A small image autoencoder, trained from scratch.
Model: 3.63M parameters, 48-pixel images, encoder arch gmlp, encoder norm layernorm, encoder patch size [8, 8], encoder layers 12, encoder width 256, decoder norm batchnorm, decoder activation relu, decoder widths [48, 96, 96, 96].
Rows from block 11 of the encoder of a small image autoencoder, named by matrix and row number. Rows with one number belong to one neuron. Each number is 50 + 12 x the weight over its row's rms, rounded and kept within 0 to 99. All counts start at 0. After the name is the row's rms in percent of the matrix's.
Before each neuron's rows are labels from the 100 images, of 14976, where the neuron reaches its largest size: "strongest on" is what is common among them. Only what is clearly more common there than usual is listed. The data: stained colorectal tissue patches (NCT-CRC-HE-100K).
# u: gMLP up (value half) (encoder.blocks.11.mixer.u.weight, 256x256), inputs 0-127
# v: gMLP up (gate half) (encoder.blocks.11.mixer.v.weight, 256x256), inputs 0-127
# out: gMLP down (encoder.blocks.11.mixer.out.weight, 256x256, transposed), outputs 0-127

strongest on: tissue: tumour epithelium
u.193 071:76 63 55 66 61 62 68 64 55 61 46 48 47 58 64 43 48 56 61 67 47 56 64 46 59 54 55 66 47 58 67 63 60 73 45 60 62 55 65 55 63 46 52 62 61 58 49 75 60 70 43 33 51 51 58 53 62 71 52 46 58 56 46 66 60 70 61 56 44 90 59 52 67 52 64 52 51 54 56 55 59 39 62 69 53 51 59 51 88 55 53 75 53 54 47 66 57 56 62 60 54 51 65 61 61 55 53 60 63 74 49 57 68 59 63 61 49 65 70 52 59 49 69 51 51 54 47 57
v.193 050:46 62 36 36 43 51 55 33 39 61 44 33 72 42 51 36 46 51 48 49 55 59 59 39 49 47 72 25 43 56 44 59 40 52 42 48 30 22 31 54 50 54 53 60 64 45 44 42 36 38 47 47 42 34 47 48 42 32 45 37 42 33 15 39 55 50 48 49 47 53 50 41 48 39 68 57 49 43 66 44 57 48 34 53 43 38 46 41 46 46 81 64 71 40 53 66 41 58 43 69 57 54 36 53 39 57 52 79 44 44 57 32 80 50 63 55 26 41 37 49 55 50 41 56 23 55 43 52
out.193 082:56 54 60 35 42 61 37 59 40 43 53 63 50 31 64 47 43 63 27 31 37 63 39 64 43 58 46 53 45 54 47 38 37 63 53 73 37 34 56 59 48 48 39 61 70 43 42 48 53 54 68 70 62 45 56 61 55 44 65 67 54 46 44 52 42 50 48 35 54 55 38 43 30 31 48 36 63 40 47 57 45 64 54 48 56 53 58 54 59 52 44 38 74 45 46 69 59 63 45 47 62 54 26 55 47 42 64 70 43 37 44 42 36 52 39 58 40 43 64 85 50 60 62 77 59 60 69 42

strongest on: tissue: mucus
u.34 095:55 79 53 51 60 64 35 61 50 71 46 76 56 48 74 68 74 72 52 64 53 33 40 68 56 49 72 51 56 58 55 59 49 64 42 56 62 51 48 46 73 53 49 50 53 75 55 48 55 39 58 42 53 55 62 57 59 41 50 40 51 60 64 56 48 40 52 48 60 78 56 57 38 44 79 62 33 48 61 52 53 43 66 51 52 70 63 49 75 39 47 55 35 48 39 44 73 55 40 54 38 80 57 51 50 65 47 62 62 65 50 47 66 47 78 59 48 59 56 51 45 74 64 61 75 55 58 77
v.34 071:20 56 55 38 64 34 38 36 33 70 53 68 56 41 66 59 36 28 44 50 56 35 42 49 42 50 64 45 33 46 55 18 35 44 50 25 63 42 46 33 50 31 39 22 61 38 53 65 41 47 47 56 55 48 52 50 38 47 48 47 67 47 50 57 42 42 41 65 54 43 56 45 40 54 40 56 26 59 40 48 53 50 64 47 55 56 39 29 64 39 38 43 40 33 24 36 80 28 37 63 48 49 37 36 40 58 28 49 58 63 66 53 42 23 36 43 45 48 54 54 44 50 45 48 46 38 55 55
out.34 059:41 56 75 50 51 54 46 47 58 51 60 67 39 42 50 51 53 46 44 55 65 71 55 43 46 71 47 51 57 50 60 29 67 36 60 50 63 47 34 48 56 60 48 42 63 43 53 53 39 54 50 41 38 41 32 47 79 50 73 77 40 64 59 44 55 49 55 57 69 42 61 53 44 51 56 36 52 41 47 43 36 60 28 55 51 38 54 54 30 56 40 44 64 54 47 61 49 48 50 31 58 34 49 65 58 54 38 56 49 55 49 44 51 56 49 26 57 43 65 34 54 61 55 48 31 47 46 52

strongest on: tissue: lymphocytes
u.60 106:67 56 60 47 53 49 67 47 50 52 55 41 71 47 22 39 54 60 57 48 32 53 66 47 64 54 43 51 76 41 58 75 61 61 41 78 34 39 65 54 61 55 61 45 55 69 44 68 49 29 53 71 58 65 47 53 58 63 44 45 68 47 47 31 49 42 56 49 59 54 51 66 70 52 53 49 63 56 58 50 63 54 35 72 43 43 28 72 59 69 61 56 60 42 31 56 51 37 43 39 45 60 62 43 49 58 76 57 59 39 44 48 63 69 62 70 54 66 47 64 72 55 44 41 49 73 72 52
v.60 083:52 47 50 41 34 49 34 66 42 34 48 39 31 29 44 36 39 51 28 50 24 44 46 33 61 65 26 45 57 23 51 60 51 37 36 61 24 36 51 46 37 31 52 54 38 37 35 40 46 60 54 64 57 42 62 58 41 44 36 59 57 32 22 46 41 29 39 64 44 60 45 39 48 63 49 67 41 62 12 43 39 48 27 36 35 38 38 48 28 44 41 43 46 31 28 43 39 38 38 42 29 43 44 51 43 44 38 39 42 32 41 35 41 60 30 42 37 52 41 43 58 44 49 40 45 42 61 43
out.60 077:46 56 32 36 55 45 54 64 56 44 62 67 51 32 63 47 44 53 42 54 59 65 35 40 44 52 70 70 35 48 52 45 58 35 54 59 72 62 54 60 54 44 43 50 28 31 52 39 57 52 43 68 41 25 48 65 63 49 33 76 56 41 39 59 55 39 57 65 25 57 58 38 43 48 59 35 28 43 35 30 57 35 66 72 62 63 57 25 40 58 48 55 55 61 57 73 42 47 57 48 49 34 36 56 48 51 44 34 36 53 51 35 56 37 60 27 49 39 49 47 44 36 52 60 50 45 72 42

strongest on: tissue: tumour epithelium; tissue: normal colon mucosa
u.239 060:42 44 33 36 41 47 46 39 43 40 42 30 46 62 45 33 50 61 33 44 51 50 31 44 39 49 39 60 46 47 38 41 35 41 36 31 30 29 60 61 34 57 50 54 48 39 60 49 49 51 53 43 23 27 54 50 44 44 48 43 44 47 49 43 51 52 31 31 38 35 53 40 36 49 32 61 37 41 30 49 46 31 41 39 34 45 58 48 45 51 33 43 51 51 54 25 46 45 49 53 50 34 41 33 31 44 47 49 42 30 52 44 56 42 49 57 35 52 38 27 29 36 50 38 40 38 35 50
v.239 069:30 60 46 54 63 46 25 62 46 44 40 44 54 40 56 48 47 35 76 33 65 56 80 60 51 33 72 41 46 43 57 45 36 56 36 46 52 42 47 61 66 57 61 55 76 41 48 50 43 35 44 49 30 41 53 30 47 57 42 54 41 36 40 47 64 54 48 48 64 38 39 33 40 48 44 54 65 40 59 49 39 57 51 63 50 64 50 50 69 58 50 32 49 37 32 66 51 53 43 63 63 50 67 40 57 58 43 25 54 67 45 45 39 40 54 35 50 54 31 65 42 42 37 21 39 53 34 44
out.239 093:50 39 70 32 63 57 48 41 60 47 48 50 74 56 55 55 52 10 72 46 46 47 60 50 38 52 46 58 48 58 56 43 47 47 72 53 73 63 49 62 34 25 48 31 50 36 26 38 57 39 35 62 74 55 33 31 54 53 33 74 50 49 48 47 44 52 55 57 51 65 38 50 51 28 48 57 46 61 59 46 44 60 66 47 62 56 59 35 49 54 62 56 58 65 45 60 54 73 53 48 62 58 30 53 46 49 38 46 41 47 36 46 39 53 58 30 58 60 54 68 51 49 33 45 50 36 72 38

strongest on: tissue: adipose tissue
u.138 091:66 59 48 48 59 46 58 48 52 46 49 41 63 53 50 61 41 28 61 51 41 57 40 63 45 49 57 64 41 45 45 50 24 60 46 44 45 35 49 31 39 56 60 57 65 60 45 64 76 57 38 30 35 56 57 28 55 53 54 63 55 62 38 27 52 62 59 32 44 78 47 56 39 53 50 57 56 59 62 75 63 37 74 45 59 68 48 49 60 32 53 62 64 42 38 58 62 54 60 42 61 63 57 62 60 33 34 63 53 46 67 48 59 54 32 42 42 64 64 76 74 53 50 34 59 61 41 77
v.138 084:57 33 69 59 36 55 42 51 34 40 55 58 41 35 56 66 47 45 54 68 55 66 38 40 55 48 59 78 49 65 35 62 58 68 54 74 63 44 22 60 61 75 45 55 42 49 49 37 49 63 28 52 70 34 51 63 56 74 28 58 67 45 41 74 48 70 54 39 66 39 37 51 65 33 63 62 54 47 72 54 36 61 48 63 37 38 73 62 54 74 46 49 48 43 31 64 61 50 50 46 54 25 40 48 65 47 51 49 69 43 57 43 51 37 54 53 70 60 52 50 54 37 49 51 59 51 61 64
out.138 074:47 31 69 53 47 62 63 68 39 53 64 62 46 56 46 49 45 51 62 73 61 67 56 53 50 60 42 62 44 47 44 47 80 54 51 54 63 43 49 82 48 36 42 61 52 28 50 48 37 63 64 62 52 39 49 60 56 42 34 46 29 57 55 48 38 70 57 62 28 54 35 40 33 35 67 62 45 23 35 56 74 45 46 62 51 46 40 46 51 73 39 55 51 57 75 52 47 29 45 58 50 29 42 62 34 64 57 47 43 60 40 38 66 67 69 56 54 55 42 44 63 42 58 67 54 45 59 44

strongest on: tissue: adipose tissue
u.148 080:58 60 51 70 65 40 58 35 42 49 57 55 53 50 47 40 62 57 56 59 43 54 55 29 61 59 58 67 47 64 31 59 34 27 66 56 51 44 54 38 61 51 52 76 43 64 60 59 48 45 51 49 69 62 61 53 38 48 62 47 62 48 61 70 59 32 58 61 41 84 59 50 37 54 40 41 45 40 74 51 33 50 65 41 55 21 60 52 60 52 47 74 52 59 67 70 28 63 56 32 45 56 48 46 48 61 39 52 59 37 49 43 56 72 50 71 45 39 56 61 70 62 67 60 52 57 54 71
v.148 081:40 35 42 52 30 53 24 32 40 45 38 45 50 36 66 39 26 33 43 42 50 40 47 38 56 34 40 45 46 52 38 50 52 22 49 27 28 62 29 15 62 53 49 41 43 49 41 42 40 46 32 24 38 39 53 34 31 43 45 48 32 36 40 33 38 38 36 33 42 28 55 54 39 60 54 37 54 54 46 31 30 48 40 50 57 33 53 33 23 42 51 55 33 43 39 39 42 44 37 39 54 45 39 43 39 40 37 52 47 43 43 19 49 51 43 45 51 48 32 34 34 48 32 46 46 59 45 37
out.148 088:37 54 55 71 48 60 51 57 60 48 43 24 35 44 61 44 66 24 46 68 49 45 55 58 37 23 43 50 71 25 62 71 51 72 43 38 35 31 52 28 39 43 44 39 55 53 53 45 45 39 28 38 53 45 29 54 39 68 37 56 40 51 44 42 48 62 61 49 59 49 45 49 45 48 73 39 37 55 58 63 69 58 38 71 53 62 39 53 74 43 45 40 71 52 39 47 63 58 44 58 33 42 52 57 66 42 54 47 42 37 55 42 42 50 58 55 59 54 67 48 53 35 49 36 69 50 45 38

strongest on: tissue: adipose tissue
u.119 092:33 30 45 53 55 30 43 41 32 40 46 22 63 44 63 48 52 49 54 36 52 56 38 44 62 57 46 48 72 34 44 43 60 48 42 25 43 54 39 43 23 40 54 60 34 47 40 37 57 52 82 52 51 14 24 42 50 31 54 61 42 46 34 58 58 44 31 59 56 60 40 56 40 73 24 62 55 51 74 50 54 39 52 39 42 57 55 43 32 51 63 39 56 24 41 39 36 22 55 48 52 44 30 37 39 47 61 39 44 51 46 51 50 30 35 39 23 56 55 52 58 34 60 38 55 55 61 36
v.119 099:65 57 52 44 44 60 54 77 45 39 48 60 45 50 51 70 54 50 59 47 67 52 56 62 56 64 74 32 56 51 81 56 57 78 38 55 56 58 32 58 63 34 63 51 31 65 51 67 47 61 49 47 55 67 64 55 59 50 55 59 68 52 48 62 62 29 87 59 45 63 51 65 57 53 50 55 64 66 49 55 44 54 62 48 65 53 51 50 33 73 54 49 48 61 52 52 37 51 46 48 42 77 69 48 50 46 52 52 49 35 12 61 35 49 43 50 74 61 64 53 52 55 36 72 62 72 59 55
out.119 084:64 34 48 65 65 57 56 49 54 35 60 57 56 65 57 67 62 53 29 59 50 52 50 46 64 57 49 63 57 37 30 49 66 51 45 73 56 35 40 68 74 60 45 52 39 25 37 69 45 44 40 49 34 36 55 60 43 59 38 66 58 55 63 37 36 35 57 61 41 40 55 30 49 52 50 30 43 57 22 32 62 28 55 70 58 44 36 32 49 57 51 40 78 87 43 63 46 75 26 33 47 43 36 53 60 52 56 52 57 47 47 33 56 34 54 40 65 50 59 63 52 53 52 63 47 59 53 64

strongest on: tissue: adipose tissue
u.143 093:77 56 51 55 62 49 53 68 44 69 60 55 51 69 50 62 56 48 55 51 69 44 66 43 60 60 70 54 62 56 74 56 51 59 46 51 58 56 51 36 65 45 58 58 59 67 48 80 44 78 57 60 69 67 54 60 62 64 50 59 65 60 65 58 58 57 55 53 60 77 45 56 59 55 62 63 46 48 65 63 72 65 41 63 47 53 54 54 63 61 55 78 65 59 56 62 54 56 61 63 59 56 66 56 64 43 55 62 47 57 42 68 53 68 69 50 55 49 54 57 74 42 61 70 62 56 70 59
v.143 079:50 52 50 42 57 38 38 33 63 55 41 61 27 47 39 55 44 59 41 30 32 35 29 24 43 48 44 30 48 55 33 34 43 61 54 38 62 47 58 55 45 35 55 39 50 61 23 62 48 51 59 57 45 48 46 47 25 50 44 51 43 50 43 47 44 39 41 46 44 45 51 29 37 41 44 57 55 48 39 44 62 59 55 55 29 50 49 38 80 51 73 56 60 46 57 53 68 70 44 59 34 63 32 49 52 45 45 54 66 53 42 57 51 51 38 24 48 34 52 57 60 54 59 54 45 39 59 60
out.143 070:63 69 75 35 42 60 33 53 43 42 45 41 59 48 71 52 37 40 53 53 45 65 51 50 33 48 47 69 67 41 41 51 75 63 50 48 44 60 57 59 82 36 56 48 54 49 41 66 71 42 53 59 57 52 71 53 22 42 48 67 81 42 41 52 51 45 46 49 46 60 63 61 51 69 55 44 77 63 50 45 15 57 76 55 67 57 67 48 58 35 51 53 35 48 53 60 72 76 40 60 42 55 45 34 51 52 80 55 42 54 68 37 41 29 51 67 53 47 57 53 46 51 58 51 58 49 61 44

strongest on: tissue: lymphocytes; tissue: normal colon mucosa
u.213 135:66 59 59 58 64 61 60 54 56 63 62 56 64 55 65 65 67 57 64 51 59 55 62 52 57 65 53 66 59 60 73 56 54 57 62 62 59 68 64 58 56 60 66 55 58 65 67 65 60 59 57 61 61 66 59 67 50 62 62 57 70 57 64 65 58 54 47 65 62 75 60 58 71 54 55 52 58 59 63 54 51 81 58 52 53 53 60 62 66 48 60 66 60 72 58 61 46 56 57 56 59 59 69 61 56 60 72 55 63 58 73 70 59 60 65 63 58 50 64 60 61 53 57 58 57 52 68 60
v.213 125:21 47 45 35 43 32 36 42 50 50 43 35 43 47 43 42 51 48 21 22 58 47 45 44 41 35 44 33 43 44 47 36 50 50 38 34 39 43 53 38 61 42 49 31 52 34 58 48 35 40 46 25 49 36 28 44 54 38 34 45 28 39 40 28 33 46 33 38 49 34 42 31 59 42 39 37 46 46 46 47 34 38 45 37 50 53 43 42 33 43 52 31 45 44 45 33 53 46 40 49 33 32 37 40 34 45 34 42 42 55 40 44 53 26 36 50 41 42 29 36 38 41 52 40 41 45 41 29
out.213 070:29 26 64 52 54 50 35 53 59 44 60 37 35 68 39 63 41 75 64 39 41 30 38 51 64 52 71 58 47 78 66 45 39 52 61 50 49 68 31 53 52 38 33 66 50 51 38 39 57 51 50 72 83 40 52 75 58 60 57 63 47 65 39 44 74 49 60 57 52 51 38 55 52 45 39 59 52 47 61 56 62 60 28 53 27 43 44 75 45 62 60 52 47 47 53 46 66 37 64 58 56 60 43 48 50 48 36 33 47 37 46 55 51 56 25 35 56 50 73 46 60 64 36 54 55 49 64 46

strongest on: tissue: lymphocytes
u.132 076:39 59 65 31 73 39 40 40 53 61 49 44 69 36 45 38 57 38 57 40 45 17 69 54 42 07 28 39 49 23 43 42 55 42 32 43 38 35 62 53 52 41 46 57 59 74 43 37 37 53 48 49 32 58 61 45 32 24 61 54 44 40 51 39 34 42 29 64 56 36 52 59 28 46 40 44 55 49 37 49 42 47 45 35 33 45 61 59 55 36 47 54 47 29 23 42 53 39 38 42 49 48 41 54 47 61 30 59 59 49 64 29 62 35 53 58 43 61 54 56 55 48 37 34 74 49 54 73
v.132 086:52 67 53 45 41 59 45 61 34 67 48 61 40 58 52 61 48 37 32 37 50 44 64 55 50 65 66 27 27 48 29 47 47 78 52 56 53 46 41 23 49 26 30 27 61 53 54 55 61 47 26 56 36 68 56 28 62 46 57 40 53 57 49 61 49 38 34 25 59 39 43 48 35 48 64 55 52 46 31 45 57 38 60 33 57 71 40 42 35 44 48 42 39 34 36 47 47 43 42 65 45 54 70 40 37 35 22 53 48 40 63 29 57 55 47 48 55 48 49 37 24 81 39 42 42 34 45 42
out.132 078:57 61 39 54 23 41 54 60 48 61 54 38 38 41 57 69 41 77 28 43 32 65 46 74 52 58 47 24 39 55 57 60 66 59 66 48 51 52 45 53 56 51 59 22 26 59 61 49 47 56 69 40 44 67 49 54 58 45 44 39 67 51 39 55 63 47 39 41 37 53 18 62 20 48 58 43 44 29 46 34 62 40 60 35 62 57 35 54 57 54 32 67 39 39 40 42 56 37 36 57 65 38 44 38 53 42 58 34 64 45 54 55 42 58 55 64 33 49 38 62 61 50 48 55 60 56 42 68

strongest on: tissue: tumour epithelium
u.102 091:61 55 60 46 58 54 69 54 54 60 66 53 68 61 71 67 65 46 57 45 45 53 48 62 55 67 69 40 55 45 41 49 51 63 61 53 56 51 55 32 43 50 44 43 66 49 58 59 39 56 59 51 51 52 55 61 63 48 60 60 69 65 52 60 54 50 64 62 64 43 50 43 53 65 66 62 51 53 54 62 78 59 68 49 57 70 57 62 68 81 57 52 51 62 32 40 48 50 48 66 71 62 39 51 52 57 61 62 67 64 64 57 46 57 67 54 59 53 57 64 61 49 44 63 51 63 59 54
v.102 120:57 46 45 35 54 41 23 57 39 46 44 41 64 45 35 41 51 39 45 47 35 49 66 48 40 36 51 47 42 25 17 42 40 43 51 27 45 43 57 44 44 54 39 29 38 55 62 41 53 41 58 35 37 33 45 58 32 37 51 51 45 43 40 35 38 43 28 63 61 33 37 34 45 66 33 51 55 35 56 56 49 37 55 33 51 69 72 23 41 41 68 39 35 28 34 28 43 57 59 57 47 57 42 42 49 51 62 66 56 44 80 35 44 45 57 38 51 45 40 44 44 67 55 38 43 41 70 55
out.102 068:74 45 53 65 39 49 31 58 33 30 34 56 47 41 54 50 52 62 53 57 49 50 60 55 43 63 53 59 32 68 43 40 39 68 60 52 52 43 45 71 57 41 49 51 47 66 44 52 46 58 54 34 49 55 40 71 58 65 63 53 51 56 45 62 42 49 49 50 81 74 32 44 52 44 76 66 57 60 64 58 38 38 50 63 60 36 38 36 61 65 53 31 34 68 60 52 52 58 45 60 44 48 30 73 51 46 57 55 69 44 39 54 44 42 61 43 50 68 66 23 49 55 25 66 37 53 65 64

strongest on: tissue: adipose tissue
u.63 061:38 31 50 69 44 48 51 46 63 52 58 53 50 68 40 48 33 38 68 49 40 35 43 29 54 51 51 38 52 61 47 26 32 42 48 60 41 69 16 36 45 26 58 68 77 28 39 64 67 41 41 62 47 53 51 60 49 19 53 55 61 53 59 38 60 60 60 26 32 30 47 36 29 47 46 49 39 43 60 56 60 68 46 36 35 46 33 27 45 59 40 46 25 42 58 50 58 57 50 37 51 42 44 48 59 32 46 62 59 49 55 41 59 36 43 42 70 64 58 45 40 56 61 48 47 39 42 41
v.63 080:66 40 58 69 46 64 55 68 66 33 43 54 47 68 47 53 46 58 72 39 61 53 50 32 52 42 44 28 62 53 67 47 57 49 35 42 55 55 51 59 56 17 56 14 41 42 46 58 57 67 42 63 46 45 28 57 46 35 32 54 29 32 31 49 37 53 49 65 57 50 52 48 62 46 72 60 51 53 55 55 50 68 65 58 68 48 35 59 60 55 63 69 79 75 46 49 53 19 41 64 42 35 53 49 28 59 67 75 26 58 74 59 63 39 58 46 53 69 50 27 38 63 55 39 58 44 46 42
out.63 099:43 46 54 53 58 42 68 43 59 30 53 56 70 39 49 48 71 50 59 47 63 41 60 39 45 54 50 32 38 71 55 54 35 27 37 47 57 39 57 29 50 57 40 47 34 63 63 52 23 41 56 40 36 53 52 46 71 43 51 44 60 35 38 67 58 53 56 53 58 26 46 42 52 48 64 87 28 59 58 36 46 52 41 30 43 47 55 70 47 47 48 41 68 78 54 43 32 26 54 50 44 34 40 52 22 48 49 62 58 53 47 49 50 58 68 52 60 65 61 46 50 61 40 58 37 38 29 49

strongest on: tissue: adipose tissue
u.8 079:56 60 58 54 46 43 52 44 61 59 56 49 63 58 35 44 35 47 73 60 42 55 91 44 48 38 67 39 32 70 49 43 46 54 58 32 52 55 60 50 47 52 54 50 62 44 64 72 50 58 59 66 51 71 53 57 47 56 71 52 48 51 68 71 36 36 43 34 46 37 51 61 41 71 65 56 57 63 64 47 57 46 81 41 65 73 63 51 54 54 44 45 39 61 62 57 67 38 58 61 52 38 39 31 52 60 43 63 61 45 71 43 58 48 51 67 65 46 40 50 40 70 51 58 67 67 48 64
v.8 101:70 53 50 58 68 69 48 41 56 20 81 46 39 62 47 55 55 52 52 52 47 66 38 53 39 49 46 46 29 40 71 47 58 29 50 66 72 64 67 48 58 26 55 57 43 32 50 67 44 41 47 41 57 60 39 62 58 65 42 53 56 62 67 54 45 28 50 43 56 51 59 30 42 63 62 53 43 64 58 56 44 53 47 63 32 45 73 59 87 39 49 40 51 54 41 45 45 43 47 48 46 61 45 67 38 49 63 59 34 54 41 45 47 41 50 75 62 49 52 46 56 55 53 50 57 65 62 44
out.8 088:40 60 38 53 59 58 49 69 67 57 55 51 55 43 50 53 41 54 52 45 44 57 69 55 48 49 64 20 56 37 49 35 58 48 52 48 39 47 62 51 52 27 75 37 28 38 48 56 61 31 48 28 67 45 76 54 62 43 62 64 47 57 62 33 39 31 46 50 35 45 48 38 71 49 45 48 45 50 37 63 62 23 37 71 60 35 50 52 53 58 55 60 54 40 54 27 59 53 26 65 58 61 44 59 40 62 36 48 28 58 43 41 36 31 43 76 61 36 44 43 48 51 58 27 52 43 53 74

strongest on: tissue: tumour epithelium
u.61 054:53 47 38 36 37 57 48 59 46 41 49 49 65 33 36 61 53 38 64 67 44 66 59 50 52 55 67 58 44 57 48 46 50 52 42 87 31 40 61 61 60 56 46 40 60 39 59 54 51 46 55 44 53 55 39 27 32 47 66 36 30 57 55 51 30 43 53 26 47 61 52 57 41 45 56 74 50 54 60 60 31 64 34 55 49 51 34 52 41 44 41 44 25 40 55 67 54 66 51 38 49 55 36 53 59 63 40 51 30 29 49 52 57 49 50 63 37 45 49 29 54 43 59 69 53 49 47 43
v.61 078:48 46 47 46 39 50 56 49 51 52 27 34 52 49 48 23 32 51 47 42 49 44 59 39 43 32 48 36 48 41 60 61 50 61 33 39 32 42 37 30 56 49 49 50 44 43 57 32 42 29 47 28 36 45 57 39 44 36 30 41 43 31 17 14 49 40 36 48 29 25 59 47 34 42 57 51 42 42 43 33 47 28 34 47 39 48 46 34 34 42 69 35 56 31 40 50 46 52 34 52 42 61 36 27 40 65 40 56 41 56 38 09 60 34 51 54 37 49 31 49 35 70 48 49 28 43 42 60
out.61 081:56 58 53 46 45 48 67 62 50 61 50 40 51 86 46 43 44 53 58 56 55 35 49 41 32 41 60 42 65 59 47 53 49 60 41 34 67 50 50 59 41 21 66 41 36 43 55 48 55 48 46 56 42 37 63 87 47 57 46 50 56 52 35 48 52 38 66 83 61 54 59 40 52 56 51 53 44 69 66 38 55 42 63 58 65 46 59 43 45 52 35 58 50 46 54 56 56 46 56 51 49 41 46 38 53 61 41 43 58 80 46 54 65 68 42 37 59 51 48 59 53 49 36 43 40 50 60 64

strongest on: tissue: tumour epithelium
u.47 094:48 50 50 51 47 62 25 61 42 67 58 62 53 58 57 57 67 47 50 62 49 48 64 53 44 58 62 38 46 47 51 47 45 60 60 60 40 46 62 31 48 46 44 32 56 62 57 62 50 48 38 50 53 51 44 50 60 41 69 52 57 55 56 54 34 36 35 52 70 49 44 43 38 55 92 74 45 65 50 50 68 39 64 32 55 64 50 49 57 38 70 48 33 44 38 48 64 29 42 47 55 71 42 51 46 47 31 51 64 57 93 31 62 47 44 55 46 62 63 49 41 71 42 68 68 42 56 54
v.47 112:32 53 38 37 55 55 22 38 36 45 40 51 42 36 60 48 49 37 38 50 36 32 28 43 33 53 56 43 30 61 33 32 48 53 39 36 41 50 43 23 47 57 35 47 49 39 43 41 41 53 34 36 42 49 58 40 41 32 55 32 50 36 46 61 35 41 50 41 42 53 44 49 15 46 54 52 31 54 60 34 65 26 62 44 44 43 48 48 59 56 35 33 33 38 42 58 59 41 44 37 41 53 16 51 49 49 18 32 42 53 37 42 49 25 42 35 53 47 53 44 32 46 44 37 53 31 42 38
out.47 073:48 60 51 51 57 56 63 39 45 41 28 44 43 48 52 47 47 51 51 49 38 29 36 59 46 42 58 51 41 68 52 47 17 46 46 46 54 52 60 26 48 56 54 46 53 42 63 65 54 62 50 43 50 56 59 46 55 40 54 47 63 44 41 66 62 50 83 35 12 39 61 43 37 44 51 34 43 73 52 61 56 69 68 51 49 58 65 42 52 46 43 34 61 38 48 49 38 61 61 49 50 70 46 43 57 36 54 65 64 45 38 61 65 71 43 45 44 51 49 53 40 49 18 55 57 31 65 55

strongest on: tissue: lymphocytes
u.240 076:66 28 31 52 47 38 55 56 43 41 49 73 48 51 46 75 37 55 43 26 61 36 58 46 53 37 54 47 42 46 54 50 26 34 59 46 42 49 47 38 50 20 53 57 51 44 30 60 52 95 34 37 51 60 46 52 51 38 56 61 44 41 52 47 37 69 29 15 18 67 42 45 44 38 47 66 34 56 57 53 60 62 21 55 48 41 54 48 45 53 60 65 45 52 44 60 41 51 57 58 53 41 40 45 44 39 21 59 52 56 37 64 50 41 52 35 51 39 46 56 49 30 47 59 46 46 51 37
v.240 054:54 52 52 58 54 81 44 65 59 42 37 47 56 50 46 33 42 46 65 70 46 39 55 52 51 51 51 54 49 41 47 78 68 51 54 46 31 52 58 40 36 55 53 63 59 33 77 15 57 36 45 35 44 26 68 41 56 65 30 62 52 36 47 29 38 56 34 72 24 34 60 61 17 62 65 52 46 48 72 46 39 21 70 63 59 64 49 54 49 41 59 44 51 55 39 47 52 50 30 47 47 64 46 37 50 66 60 40 58 76 41 20 38 47 31 56 58 65 44 44 50 66 48 47 64 64 36 62
out.240 086:61 71 53 41 35 66 69 52 50 48 45 37 38 64 42 48 53 31 47 46 23 66 40 55 54 36 44 56 63 38 50 48 82 48 35 44 41 54 57 70 61 65 33 45 63 26 85 46 50 35 50 67 47 38 49 48 52 56 47 64 46 44 34 39 37 46 65 63 43 45 66 37 54 64 46 32 68 35 08 38 42 57 85 63 59 45 49 40 39 55 46 44 53 52 43 54 41 42 36 41 61 50 56 44 64 74 69 43 43 44 48 34 48 42 43 42 42 57 27 30 43 54 69 47 52 48 60 39

strongest on: tissue: mucus
u.161 129:45 41 37 35 33 26 43 45 23 60 52 36 50 44 40 56 44 39 56 43 55 48 42 49 61 23 37 19 41 51 51 30 45 46 32 59 20 69 57 59 55 52 43 43 34 58 49 52 51 42 48 36 35 38 48 47 64 35 46 53 53 33 51 26 56 35 42 46 44 78 50 22 60 34 33 38 45 30 39 52 45 34 60 36 58 31 36 45 45 58 51 65 51 26 61 35 53 66 35 42 35 26 45 57 38 49 46 51 35 67 58 48 53 44 74 37 46 49 47 65 43 36 56 58 33 45 57 62
v.161 113:58 64 38 38 35 54 57 32 43 60 65 42 33 54 50 78 43 48 39 45 50 64 61 44 52 19 36 49 38 49 46 63 51 43 50 50 51 64 55 50 57 63 52 42 51 57 35 48 62 43 46 41 19 64 57 62 56 57 50 37 67 46 46 57 60 14 37 62 49 48 32 51 59 45 43 58 26 34 62 48 74 45 51 64 53 54 37 56 52 22 65 43 35 56 34 57 52 59 71 50 51 42 64 47 46 69 43 56 51 70 70 64 53 40 48 56 73 72 36 42 53 60 65 50 44 54 47 60
out.161 116:59 52 68 53 54 61 56 45 45 41 61 60 27 37 66 66 48 61 42 56 51 29 39 49 36 52 47 49 63 44 45 35 33 58 47 45 53 80 44 38 56 58 53 50 69 64 43 53 39 40 46 57 17 56 37 71 31 59 60 47 61 23 63 55 33 42 31 46 44 39 37 51 53 64 43 53 36 38 53 63 63 37 65 38 72 39 55 47 63 42 64 39 66 58 51 73 55 46 50 44 46 49 59 37 62 87 49 35 52 58 52 45 54 55 41 54 65 53 66 64 46 44 55 53 37 47 60 51